Weights of a small image embedding model: muon at rate 0.018, 42238 training examples.
Rows from block 2 of a small image embedding model, named by matrix and row number. Rows with one number belong to one neuron. Each number is 200 + 20 x the weight over its row's rms, rounded and kept within 0 to 999. All counts start at 0.
Before each neuron's rows are labels from the 100 images, of 14976, where the neuron reaches its highest value: "top examples" is what is common among them. Only what is clearly more common there than usual is listed. The data: capsule endoscopy frames (Kvasir-Capsule). In brackets: how many of the 100.
# fc1: MLP up (model.blocks.2.mlp.fc1.weight, 1280x320), inputs 160-239
# fc2: MLP down (model.blocks.2.mlp.fc2.weight, 320x1280, transposed), outputs 160-239

top examples: finding: reduced mucosal view (35)
fc1.311,205,215,224,204,218,206,182,185,230,205,214,233,180,202,165,153,208,179,203,213,167,218,185,195,164,228,200,219,207,195,176,186,165,219,226,213,222,192,197,209,224,209,192,225,222,212,183,170,186,184,185,193,193,183,201,225,201,200,212,196,189,168,182,200,209,189,186,222,225,193,172,201,210,203,197,229,188,208,196,175
fc2.311,173,184,192,198,232,193,209,191,191,202,209,196,230,190,230,209,198,198,197,203,226,221,180,227,191,179,197,201,188,189,196,179,214,145,212,133,162,210,199,204,201,254,213,189,175,215,220,231,216,203,196,226,220,195,226,195,199,193,180,199,208,216,216,211,194,194,195,215,163,207,208,202,212,218,215,187,215,202,203,200

top examples: finding: reduced mucosal view (39)
fc1.558,209,214,205,168,178,188,206,190,220,214,222,233,237,209,230,200,211,192,161,211,211,213,186,211,199,207,186,200,201,174,189,181,209,219,215,216,160,223,212,198,178,197,233,185,218,194,202,195,202,168,196,208,201,192,194,217,185,197,181,200,230,194,210,215,176,188,208,178,228,212,219,179,204,230,186,188,187,179,180,189
fc2.558,201,176,217,234,218,198,181,198,204,177,183,178,207,211,177,165,201,231,239,183,197,204,208,201,198,172,196,189,200,209,160,218,221,215,187,164,204,188,209,182,179,210,144,235,207,209,219,211,180,225,208,208,188,176,206,175,224,196,201,208,195,216,189,188,191,172,203,225,180,201,217,191,151,195,183,216,212,199,202,218

top examples: finding: ileocecal valve (31); finding: reduced mucosal view (28)
fc1.268,195,186,199,198,175,212,190,165,224,194,190,199,269,210,193,163,177,216,209,234,167,181,198,209,221,199,227,232,205,211,207,231,190,211,226,222,189,231,193,162,214,264,172,206,221,244,194,201,184,188,203,204,214,191,180,229,180,205,181,168,194,201,218,204,209,177,217,195,191,182,234,195,197,182,205,199,180,194,215,187
fc2.268,204,187,187,210,244,197,188,189,209,175,193,207,194,181,185,203,218,206,193,181,216,205,195,212,178,182,215,162,161,165,213,194,192,196,214,190,180,241,195,185,223,191,177,171,205,194,203,206,197,199,174,208,216,216,204,194,224,212,198,246,239,199,196,226,192,225,201,213,225,177,205,213,217,206,176,206,188,216,189,229

top examples: finding: ileocecal valve (27)
fc1.229,185,211,195,213,189,202,218,239,195,211,200,204,203,204,198,187,180,201,179,182,207,205,209,226,207,210,210,185,185,197,195,208,217,191,243,209,225,186,224,236,158,213,216,187,208,190,206,167,224,185,190,165,215,150,184,179,195,221,240,203,164,218,184,205,217,203,240,205,253,198,208,170,218,205,181,176,198,206,186,200
fc2.229,186,206,205,208,195,187,189,204,224,198,230,192,202,166,206,233,199,168,176,216,159,235,204,184,170,188,168,207,208,207,205,214,195,259,126,209,195,237,174,198,187,194,244,192,196,176,190,201,221,165,236,198,197,232,185,162,203,184,163,158,199,199,213,184,191,176,207,172,241,212,173,178,198,187,210,205,174,187,167,191

top examples: finding: pylorus (27)
fc1.300,196,206,169,203,196,208,179,149,212,200,199,175,183,207,201,212,233,156,197,198,216,196,202,172,165,199,222,173,209,241,152,197,230,202,211,230,214,215,219,216,176,176,206,174,216,219,223,234,225,200,185,196,218,203,202,200,226,211,175,164,195,191,173,199,213,202,202,207,177,199,238,208,174,180,213,172,217,200,212,261
fc2.300,162,205,220,208,176,216,190,201,205,181,215,190,216,205,205,193,187,210,214,177,221,232,185,226,198,199,196,235,190,189,192,201,220,191,229,182,242,194,184,214,205,216,216,192,180,191,206,179,206,186,204,230,202,188,181,224,225,228,234,229,178,223,206,210,215,205,191,253,177,170,185,193,200,239,221,232,228,185,175,222

top examples: finding: blood fresh (29)
fc1.450,203,218,189,231,216,227,194,190,159,207,235,220,219,237,248,194,191,207,179,216,170,204,191,208,214,195,199,195,244,185,183,197,231,206,205,199,169,189,227,191,205,197,198,194,219,180,188,225,208,196,234,206,198,185,195,187,200,227,184,181,185,165,180,190,215,217,190,187,260,188,208,194,198,209,196,207,202,207,215,216
fc2.450,223,173,222,206,192,189,240,224,194,230,216,172,208,211,153,184,184,188,216,186,204,152,257,190,221,196,175,208,216,197,225,171,193,204,212,218,220,222,220,252,199,194,190,242,245,220,201,202,188,201,171,207,191,193,204,189,205,191,220,221,164,204,237,224,198,195,188,220,194,194,199,214,218,202,223,176,221,178,200,201

top examples: finding: pylorus (36)
fc1.601,213,210,211,191,222,205,191,176,180,232,222,194,172,183,200,212,177,174,233,222,184,176,170,209,196,198,206,199,226,175,186,179,187,187,208,204,179,189,232,203,255,214,149,214,181,203,194,189,210,162,216,176,190,173,190,205,180,161,166,189,184,194,181,197,191,172,200,214,211,187,205,221,194,215,202,180,190,196,147,186
fc2.601,196,192,196,228,233,216,242,196,208,170,239,133,223,203,189,201,209,242,210,201,212,184,171,173,190,210,187,189,249,159,193,204,197,210,177,191,169,217,202,195,203,190,216,221,184,203,199,226,201,191,212,185,198,207,193,191,219,245,187,211,191,242,186,235,252,242,205,182,192,245,197,214,195,202,209,208,192,176,210,182

top examples: finding: ileocecal valve (34); finding: reduced mucosal view (26)
fc1.484,206,207,201,169,200,202,204,200,200,222,218,206,192,192,168,198,223,192,207,206,262,160,190,222,204,201,190,204,174,222,206,207,183,238,221,181,196,188,205,201,206,214,164,177,218,191,237,245,194,208,209,212,183,202,218,170,226,215,202,220,185,232,201,205,196,217,193,183,196,225,203,226,199,176,222,173,208,186,199,179
fc2.484,190,195,188,241,190,185,185,216,240,220,214,183,194,175,202,201,208,193,204,218,209,234,191,228,194,191,205,177,210,220,198,198,212,186,213,186,208,229,163,207,208,235,195,186,212,209,202,192,210,193,225,213,180,231,185,206,212,173,191,194,191,209,161,198,245,211,192,221,200,137,206,232,206,218,210,154,202,245,196,230

top examples: finding: blood fresh (38); finding: ileocecal valve (34)
fc1.285,210,185,176,180,195,193,208,206,210,227,205,207,188,197,212,151,193,218,192,228,169,222,224,198,181,217,208,193,213,204,193,178,203,215,201,242,227,209,164,218,201,221,212,228,223,197,206,195,235,203,191,169,220,197,214,226,208,241,137,220,198,229,149,198,195,179,176,186,227,217,208,214,163,197,192,207,220,201,206,222
fc2.285,190,202,215,206,180,210,171,219,192,196,195,225,197,210,188,236,225,213,201,225,221,200,188,201,202,204,215,161,195,205,225,200,218,182,184,195,186,166,202,176,239,217,227,195,216,194,228,188,203,179,192,194,154,210,189,165,212,156,232,231,193,218,204,213,193,223,213,258,168,196,187,179,204,222,183,209,178,211,206,145

top examples: finding: ileocecal valve (45)
fc1.517,195,223,204,192,220,197,229,203,199,176,202,181,200,211,206,221,178,213,193,209,195,202,237,192,235,197,183,210,186,194,234,185,187,206,198,190,209,210,201,183,207,218,233,179,216,170,207,206,187,181,197,187,235,224,182,180,202,221,212,228,191,200,230,182,222,234,209,203,197,203,215,213,192,218,201,187,174,213,197,190
fc2.517,211,211,195,238,188,239,220,207,189,184,220,186,186,176,207,212,211,216,210,197,247,194,178,218,186,200,266,230,166,201,191,193,196,211,192,203,158,209,195,224,172,183,190,223,211,181,202,200,166,198,241,216,200,196,195,185,163,195,203,195,206,207,181,220,182,200,237,208,165,205,166,240,193,173,170,169,217,193,204,184

top examples: finding: blood fresh (47); finding: pylorus (27)
fc1.586,190,205,196,188,192,202,201,188,195,218,186,205,227,227,205,190,192,190,236,181,164,230,173,241,185,211,167,200,200,184,208,158,165,202,209,162,197,215,180,185,143,223,194,225,223,227,207,228,141,183,216,155,214,196,205,191,206,164,199,197,246,186,203,235,219,218,180,212,194,225,205,184,201,176,218,191,194,172,210,208
fc2.586,212,172,213,170,209,193,209,199,195,171,211,200,173,181,190,165,206,200,169,245,223,179,194,180,163,205,200,194,207,188,213,168,150,201,188,203,228,195,178,184,209,177,212,210,183,220,210,223,202,213,214,204,242,177,195,218,207,183,193,216,142,180,188,193,198,191,165,206,216,181,189,217,188,166,227,201,189,223,205,231

top examples: finding: pylorus (28)
fc1.642,199,212,191,210,198,214,196,157,191,216,205,188,184,179,212,174,202,196,206,228,200,206,218,175,221,199,167,207,176,161,221,197,197,194,212,224,188,207,188,206,193,208,176,201,199,191,214,192,190,183,201,197,204,194,197,196,221,179,172,182,148,203,200,199,190,206,196,181,179,155,171,199,214,199,180,216,192,198,203,245
fc2.642,210,192,198,206,207,184,198,206,210,192,185,210,215,190,186,163,179,195,217,198,216,190,202,167,162,272,208,225,193,232,196,210,172,203,233,232,210,191,200,213,188,227,218,180,164,179,202,253,230,188,176,177,163,179,200,208,206,230,168,195,187,205,188,207,197,197,183,240,191,179,204,165,195,211,242,187,189,224,214,189

top examples: finding: pylorus (28)
fc1.446,209,219,222,199,184,190,204,252,198,193,200,199,205,217,185,183,188,194,226,195,223,209,207,234,208,202,209,183,180,226,198,174,217,198,166,164,205,228,188,222,197,172,211,183,172,235,202,219,183,228,205,205,201,169,210,215,195,221,228,197,190,207,204,196,184,164,201,185,223,195,192,216,209,213,166,207,207,185,165,232
fc2.446,206,192,200,202,215,211,170,154,240,179,209,188,202,171,174,185,190,198,212,199,166,203,167,190,204,245,189,197,177,190,208,208,220,196,159,182,163,206,233,216,198,240,187,206,228,174,179,196,238,170,187,239,222,194,256,210,191,177,214,206,233,222,181,179,204,233,227,162,169,216,214,231,188,198,188,199,158,204,224,173

top examples: finding: blood fresh (51)
fc1.396,217,211,212,224,210,188,209,201,195,208,187,210,237,222,185,193,154,226,188,192,202,210,232,181,193,191,222,192,213,204,181,197,199,215,211,174,174,219,222,207,188,211,206,223,202,188,190,201,205,208,188,202,204,224,177,169,206,229,201,197,170,212,173,173,187,210,154,167,192,187,193,209,243,224,222,217,189,220,198,195
fc2.396,241,190,217,219,188,201,174,184,161,219,201,180,189,183,225,211,220,178,195,214,205,198,190,248,183,209,232,183,204,230,163,194,182,190,178,202,198,227,193,172,206,192,182,187,214,183,173,163,195,206,182,202,161,189,219,208,206,171,252,200,211,235,217,202,215,224,197,187,170,172,177,203,196,176,190,196,181,189,239,202

top examples: finding: ileocecal valve (32)
fc1.321,177,216,176,228,183,195,217,205,168,211,227,195,167,163,206,212,206,212,210,201,199,193,229,241,201,188,185,198,189,197,220,202,202,154,194,184,208,195,177,191,218,192,174,208,170,186,206,210,192,218,190,187,178,203,184,208,200,189,221,217,214,206,181,233,207,184,162,190,189,193,217,185,217,191,162,213,179,183,208,203
fc2.321,228,202,230,203,230,204,185,183,218,195,195,190,187,234,187,182,169,234,172,159,178,200,192,199,201,226,214,210,216,206,206,218,179,232,196,202,214,180,214,202,206,210,217,213,231,228,194,206,198,198,189,211,161,175,214,205,205,184,200,168,173,234,221,190,205,223,246,192,184,207,189,233,208,194,183,175,184,190,205,209

top examples: finding: pylorus (39)
fc1.359,217,214,164,201,214,201,196,178,166,190,173,239,194,213,219,222,196,202,191,178,213,167,203,210,183,195,189,217,205,208,199,234,194,218,206,248,227,179,220,213,163,230,179,189,187,210,194,236,198,240,188,191,203,181,192,171,195,194,224,208,232,185,197,197,153,189,172,187,158,247,187,255,173,188,148,195,231,212,207,188
fc2.359,181,199,186,183,232,241,208,226,203,190,227,187,205,180,202,192,203,205,224,205,209,198,217,215,195,221,220,205,191,195,256,211,194,215,216,188,181,242,168,200,191,175,210,236,191,227,232,193,235,166,191,201,163,203,208,218,174,249,183,207,180,222,194,183,213,216,217,186,191,200,219,195,199,222,245,182,194,211,142,205

top examples: finding: pylorus (29)
fc1.652,219,209,188,193,207,228,210,183,185,137,221,205,179,201,185,222,220,186,238,190,161,173,171,187,192,191,220,193,206,194,204,196,174,229,176,160,171,172,222,218,220,195,175,181,213,226,225,210,219,205,202,193,155,198,194,198,181,218,222,219,203,203,197,230,204,205,164,217,177,204,213,231,186,197,181,181,206,203,201,221
fc2.652,187,240,189,255,195,188,177,218,222,216,155,198,207,230,183,199,217,181,259,194,210,238,211,192,179,212,196,202,193,237,196,189,216,213,225,176,197,198,176,226,207,221,185,195,195,181,244,189,193,217,191,207,222,241,197,206,199,209,220,222,179,173,184,228,173,178,206,210,195,195,222,199,233,232,154,228,176,238,187,214

top examples: finding: blood fresh (64)
fc1.214,180,224,197,185,175,230,182,212,212,234,198,215,156,207,197,199,212,207,199,218,228,200,200,170,208,202,193,203,208,207,173,206,187,178,226,236,220,213,191,164,142,175,198,163,166,220,195,201,215,212,209,228,204,193,198,182,221,212,181,205,186,166,196,185,126,191,155,161,209,195,217,190,217,199,189,217,198,197,168,195
fc2.214,220,179,211,242,201,220,241,198,233,201,196,180,176,201,165,162,234,236,208,178,212,206,178,220,190,193,185,206,205,168,193,204,212,197,225,192,222,199,236,189,183,205,197,203,176,222,196,202,213,199,207,214,213,202,224,219,225,195,214,190,196,194,192,201,217,241,210,227,219,198,200,146,142,224,202,178,174,243,205,198