A small image embedding model, trained from scratch: 7.58M parameters.
Rows from block 3 of a small image embedding model, named by matrix and row number. Rows with one number belong to one neuron. Each number is 500 + 40 x the weight over its row's rms, rounded and kept within 0 to 999. All counts start at 0. Numbers have three digits each. After the name is the row's rms in percent of the matrix's.
Before each neuron's rows are labels from the 100 images, of 14976, where the neuron reaches its highest value: "responds to" is what is common among them. Only what is clearly more common there than usual is listed. The data: capsule endoscopy frames (Kvasir-Capsule). In brackets: how many of the 100, against the usual share in percent.
# fc1: MLP up (model.blocks.3.mlp.fc1.weight, 1280x320), inputs 32-63
# fc2: MLP down (model.blocks.3.mlp.fc2.weight, 320x1280, transposed), outputs 32-63

responds to: finding: ileocecal valve (42 vs 8.8); finding: blood fresh (25 vs 0.9)
fc1.391 051:546526574489499502527541521569537503489498548539559479428508442473424510520552513509459512483434
fc2.391 050:450551474463423503445556459562462458560478546496461541501483550548511515532550513460527518506519

responds to: finding: ileocecal valve (53 vs 8.8); finding: reduced mucosal view (31 vs 6.2)
fc1.419 102:454532514479455450482529448529471520409536490518442498523480495516563528561546461499451500488548
fc2.419 107:586512433509504506502490477507473519430451506457499499462502503456435468453450523521531506567489

responds to: finding: ileocecal valve (58 vs 8.8)
fc1.693 069:483462546521463494567540494450432541520511490506477541530500507509451544532492528523509497467455
fc2.693 072:499496521427476545531422573559429507522521518528539537488492505499471486532506442528443494481460

responds to: finding: blood fresh (32 vs 0.9)
fc1.234 059:511462508477468484450529509448476528481528561530539563490509487435520424499510542528456440574496
fc2.234 053:463451482503359525471450451484539498510543485478528558437510504522581555471467516538505468504423

responds to: finding: ileocecal valve (37 vs 8.8)
fc1.301 115:465521555562519504535491475442424526537410472489479492446486489422575535572476515586484502555494
fc2.301 118:468427563508504472478544569513472484439502571482466546490407479475528566419514481483544567502500

responds to: finding: blood fresh (30 vs 0.9)
fc1.219 045:510473465500427475519548497422424454409552530523440483435461426532435504495483528511511476529533
fc2.219 042:489549518436495497511479439559458576458540589480549539508503513555535482466560514541449438510489

responds to: finding: blood fresh (59 vs 0.9)
fc1.2 111:518445490511422522485484448484435491527522482461602498535470518464464485565456458414582457487506
fc2.2 109:488542461540464473519507493540539545598462478542464579497507489481539516483528531518553527505484

responds to: finding: ileocecal valve (28 vs 8.8); finding: pylorus (25 vs 3.4)
fc1.314 066:520542472501544500534501471532444481538464474487516415510454504488428479500471508411494462510458
fc2.314 067:461521497506490593544473489471548457529500454562593525501508513557570540465523511506553550535533

responds to: finding: blood fresh (63 vs 0.9)
fc1.148 035:580479462445518534525561483467462493495497492488499460490492523508507518504436511446545444509481
fc2.148 036:487513458535566492532566519447488433478602459545502497479472521451471517520504533544558508452523

responds to: finding: blood fresh (29 vs 0.9)
fc1.192 086:551517497561504501591506497547522515459517506521569490507497453528444552467571528512532395501503
fc2.192 083:428467525486420440520468479560461519527493515408506437490463475549521535559547517454502520458508

responds to: finding: blood fresh (37 vs 0.9)
fc1.336 123:455511528551505487495521559496477396512539462482490470530494529472523532538487535549446506472534
fc2.336 131:592537496560489502531464518414532480485546501535564442544493473525434507507437467527500493459512

responds to: finding: ileocecal valve (28 vs 8.8)
fc1.144 128:478474557543518461524551450538432527560509492431493547487529542531510520455509463532468485510466
fc2.144 119:488534525592482490498488406545463528552506494473568500571525570502469514471463516514527520494545

responds to: finding: ileocecal valve (29 vs 8.8)
fc1.339 067:508551609499458590488495480509490427512496480403519577476489489518444484519516474519474490474522
fc2.339 064:581393539516424497386484528482509451531440526490481481460543543582483516550553538443489468425424

responds to: finding: ileocecal valve (51 vs 8.8); finding: blood fresh (42 vs 0.9)
fc1.271 083:490434388511442501480547469511478466480554535524504583579506557494542462479583452448522523521427
fc2.271 088:435497532470506490474414525482540483622484536497498490464519497464487539463490519575482521554493

responds to: finding: blood fresh (34 vs 0.9); finding: ileocecal valve (32 vs 8.8)
fc1.504 101:485535457511519475483542442407475483484467490576487475486541526534499505511504457512478503531509
fc2.504 106:485600504497497463510499520473446543537531514564564510518495527464540491492476494440602502449480

responds to: finding: blood fresh (41 vs 0.9); finding: ileocecal valve (25 vs 8.8)
fc1.246 049:581585473417440523538448523454511515528468429529526499467527513482491489532459470482477477520440
fc2.246 046:505506446514459576483542479485475426472513543507565473470519482524477528453546499503494468534548

responds to: finding: ileocecal valve (45 vs 8.8)
fc1.225 124:485540434556479483467543467526551484530513458529410517581465574508494492491504475454441430486466
fc2.225 121:487469503470539544487514550483469539524538514506435537562509449496472520572438465496522562437500

responds to: finding: ileocecal valve (45 vs 8.8)
fc1.585 039:530427470408466475495478416532527487511492524466429545429534516457514477531529485519484552516446
fc2.585 037:440490425610425515487538440532508460567570591536436502423412508601413582468555450542511492510575

responds to: finding: ileocecal valve (62 vs 8.8)
fc1.756 123:489475509446549499442570437476495478499486555498531442459475521566476517521533467472459482491435
fc2.756 124:539535481526490429512407523568406467489525471529495518459539446470503522478467591563500463596578

responds to: finding: blood fresh (38 vs 0.9)
fc1.642 099:576507539539455539473515438554472525491508515491535515507483480544505469512447498547465478568525
fc2.642 102:473438500396457463532494512456451493517570551457481539528532538488501528440451507481513478576411

responds to: finding: pylorus (32 vs 3.4)
fc1.651 087:480522505493468473500427506447570506478494554555516575512563486532456540486513555507505521439401
fc2.651 085:481526499460495453579457507519464502542547425524493455547554485506464478467472461479462521531466

responds to: finding: ileocecal valve (26 vs 8.8)
fc1.383 128:457576499458475511540537513517423510509529514561554424472464517455483517497494495519496516556485
fc2.383 123:537535485500510525503505555571579479561510377508516465480459493555483509502503468551477547496481

responds to: finding: ileocecal valve (31 vs 8.8)
fc1.424 063:425518561482493492496516463529495456449507504469459461486524466470503461485504535477484502493448
fc2.424 055:530498519543545535477505476426480444514516473492466532514527435463495569453532442575499501486539

responds to: finding: blood fresh (58 vs 0.9); finding: ileocecal valve (28 vs 8.8)
fc1.412 128:490515488469476495486570472433508466559525517556516462464510471537525516519521511491556493507459
fc2.412 140:634489520532519441477529493640490509531421526558482473424544483495507543455468510510495431465458

responds to: finding: blood fresh (26 vs 0.9)
fc1.238 088:506445543508473484475554487527529428480542481496515436571489502508519499475443551553459447502518
fc2.238 085:517550495476536513480438484481451522537484614532539467491505467517506504504545533491557497533437

responds to: finding: ileocecal valve (47 vs 8.8); finding: reduced mucosal view (32 vs 6.2)
fc1.641 068:463475527482510475500466465505511509484517512444483520413482551497435510430453499525502548503596
fc2.641 077:547500470505416489512455526518497494545525511558486516435469488487436583510448506439502402501524

responds to: finding: blood fresh (63 vs 0.9)
fc1.305 084:484465461511520511505537413513465445494499541508500464453468473450469576566479441531518461569494
fc2.305 092:530553430498522496560466419462509479468593500538445507435511535485441452458486514532500490512512

responds to: finding: ileocecal valve (30 vs 8.8)
fc1.337 125:531513483509454464488545448513505568521541486417451499538569568530564471521472434420420501454541
fc2.337 123:525498517474538472500482481588530458537568568530531521480422491518472480500540539554545588447540

responds to: finding: ileocecal valve (55 vs 8.8)
fc1.607 100:457536460584485485482522519513489527516506526530546542499532474524502500502486511538506467438448
fc2.607 096:494458519493483526589439477534513468445542525533508504475512512431518443468516521473511559478522

responds to: finding: blood fresh (47 vs 0.9)
fc1.111 147:545454481467464490459504513500529500460499437466496450503496555425506501511492476505465468589474
fc2.111 155:514454563536454466577528473496473517490578549471551511467557465542525395508488547449451451471555

responds to: finding: blood fresh (58 vs 0.9)
fc1.420 137:551517506505466546501477532552507458524476433526499557545526515525509402576538555518489455544508
fc2.420 151:450416578513513454497541510410416491454523515512507461461380489492515492453489484508544576557500

responds to: finding: blood fresh (31 vs 0.9); finding: ileocecal valve (30 vs 8.8)
fc1.352 096:484541539486537461535525500587500489537564610507471464509450569563513448510536489449493488481520
fc2.352 097:509529455457444515521449550490576511501501499507568492512504474427432536606537532506496542524524

responds to: finding: ileocecal valve (44 vs 8.8)
fc1.290 057:548529489462434471420533557561504573442507542503595498468495529513463493472479479485530470525477
fc2.290 056:537451502510547589482479550504524495526457478500381518458542502521526455584492486541478469426465

responds to: finding: pylorus (42 vs 3.4); finding: blood fresh (31 vs 0.9)
fc1.592 101:540569493535439486482544472513532483490520487473472488475532535540511521493484525415529466542489
fc2.592 105:509464506502473500497530498456591434423512421493525432489477467554516493420550496451523517461469

responds to: finding: pylorus (41 vs 3.4)
fc1.196 081:488499482512482483481508522544529526482555541571535534469489520535424497460477510447446470550484
fc2.196 090:553516476447514492513505505521474409501463455573541457443502509420448455453493506501520445431521

responds to: finding: ileocecal valve (25 vs 8.8)
fc1.74 123:493482453557526528468532561438566500498466510461517510525462558500469472532553543437519538530494
fc2.74 116:507507476438536489531478588453511482559479470535424489486488510434499496443535452505493472511562

responds to: finding: blood fresh (76 vs 0.9)
fc1.583 071:497519460490508440586564543502499481621536501448550405501530456499423552493496496410526470463455
fc2.583 075:554470474442478461470540469502501491508555497603497493490447529534404510505501517511502504471513

responds to: finding: pylorus (30 vs 3.4)
fc1.710 109:503485456451501530472485452536474472469424500485453487466536504534518584513451486495463547529541
fc2.710 099:449543462596520508550443486537532448506517496540490535494519468503555492537515520443514482521504

responds to: finding: blood fresh (60 vs 0.9); finding: pylorus (34 vs 3.4)
fc1.296 033:510422435520505515487508444413537476474494509511474456438551527537514578502460522479503474541518
fc2.296 035:477532463479588522467585514493462487516575493496462506445460548503437466520503458531383536438497

responds to: finding: blood fresh (66 vs 0.9)
fc1.267 075:495396410541499544525504400506481455462555550532491503478549506487490568501439456533441461555504
fc2.267 087:529563418453556458521540433484560476491586428497452525471467520448458503463506462495474492475532

responds to: finding: ileocecal valve (27 vs 8.8)
fc1.173 112:418568449438498411440427559529500521470493520470484490532467526496544505489506535485445525485430
fc2.173 115:558592400575427484520499490485550529486496490481475487487587441477530547507425486546498447469498

responds to: finding: ileocecal valve (26 vs 8.8)
fc1.660 091:531502478546477493547501565484473513498429544542486488524491528566488524481446537511497525515417
fc2.660 090:482534512483534534435501529564463505527497538515485542461401540498408536467447448560495493502537

responds to: finding: ileocecal valve (31 vs 8.8)
fc1.115 106:560526480499556513445496507484495537443534490558542503433511499527546413517473542518553458532464
fc2.115 102:506433522527460498524478452433545452554493508408468498486460477556554578474438466503439535494576

responds to: finding: blood fresh (26 vs 0.9)
fc1.201 115:511525457431468508530584478474509519511478541439439537434437534510499540521564493424498527539518
fc2.201 113:521466483583542477479464509485492491487539484469496451524467499485505447491539528511421500524501

responds to: finding: blood fresh (38 vs 0.9)
fc1.335 077:519531493460446457532526595516477404606520536460445494463478462517482488532473446507465529501485
fc2.335 067:481516494489435437434496456537453519499491523487462494551479548533436550473536532555474448495484

responds to: finding: ileocecal valve (37 vs 8.8); finding: blood fresh (36 vs 0.9)
fc1.634 118:469483554513500459498496514441525580506453442418568521468487500464449501493494482507458504512491
fc2.634 138:499473498492486469530503496555517459488517564573495466481503484496495539463529537537549534544474

responds to: finding: blood fresh (37 vs 0.9)
fc1.362 086:478523554435449466466567452531493464476531508448532438533539426543509445557486557522436532559480
fc2.362 085:482494489476532526501509561443440523500517439553520547444465530469396489470490446515485552553463

responds to: finding: ileocecal valve (49 vs 8.8)
fc1.171 065:548511448394481499455552524480505526555500479556527486505546535484488547464548547541471521545466
fc2.171 066:530493463503490522511576565502504517518470475452469430507582533545496476528465501479443473567491

responds to: finding: ileocecal valve (36 vs 8.8)
fc1.79 049:476504515518516563471456546475452506487442485517522431537458493443544487563515451561520536513424
fc2.79 048:499497421544449411515529578462466496457496472536514502364519473521533516523476491498461502512514

responds to: finding: ileocecal valve (36 vs 8.8)
fc1.253 103:455490529482487495527448414513576535512469491443542520515502523525504500489471587490505401501507
fc2.253 102:467473463466542513493531486513408497512525416565528538463461491525490532555482457542558502439540

responds to: finding: blood fresh (61 vs 0.9)
fc1.662 064:566464474540482480504480503486483464546473577423534407540480523487530446556512507492527470530494
fc2.662 065:451449495473528530466535474474525476523513504495443573482437496483537413560523470497566553466502

responds to: finding: ileocecal valve (38 vs 8.8)
fc1.210 102:438595535551479468514526496505507514488476542476492579449505497504466473533491546480485488536470
fc2.210 118:516433496442458521476508519549410485595474502513493459493478405497570443507464431519500481466495

responds to: finding: ileocecal valve (31 vs 8.8)
fc1.263 150:498470506490502403525552508574488463515459471482434459500526557509562504500500491503538521491536
fc2.263 138:475513548592514519519440521504521497457477523506487529507498503524492507583481515541437488501520

responds to: finding: pylorus (25 vs 3.4)
fc1.467 126:467506454498484473479488507499449539575451486521508516458492572418490585425509484422531484530533
fc2.467 126:506493531506535534513462462476485524513547528454507438453532522482537484532518505501492550519526

responds to: finding: blood fresh (60 vs 0.9)
fc1.38 042:475504445523522498494535493458506513511526514495467512531463498475470551488484472465479452528479
fc2.38 036:474421495442450485503541510488417548483481504449480495567531482491497490453559513551494488484493

responds to: finding: blood fresh (68 vs 0.9)
fc1.327 039:556537565507514527475563468511538505541481632593470419519506529479473458598453522470495423534488
fc2.327 036:449508480436457526519495522505537480519528419448501477535471410444441516486516525518473530462518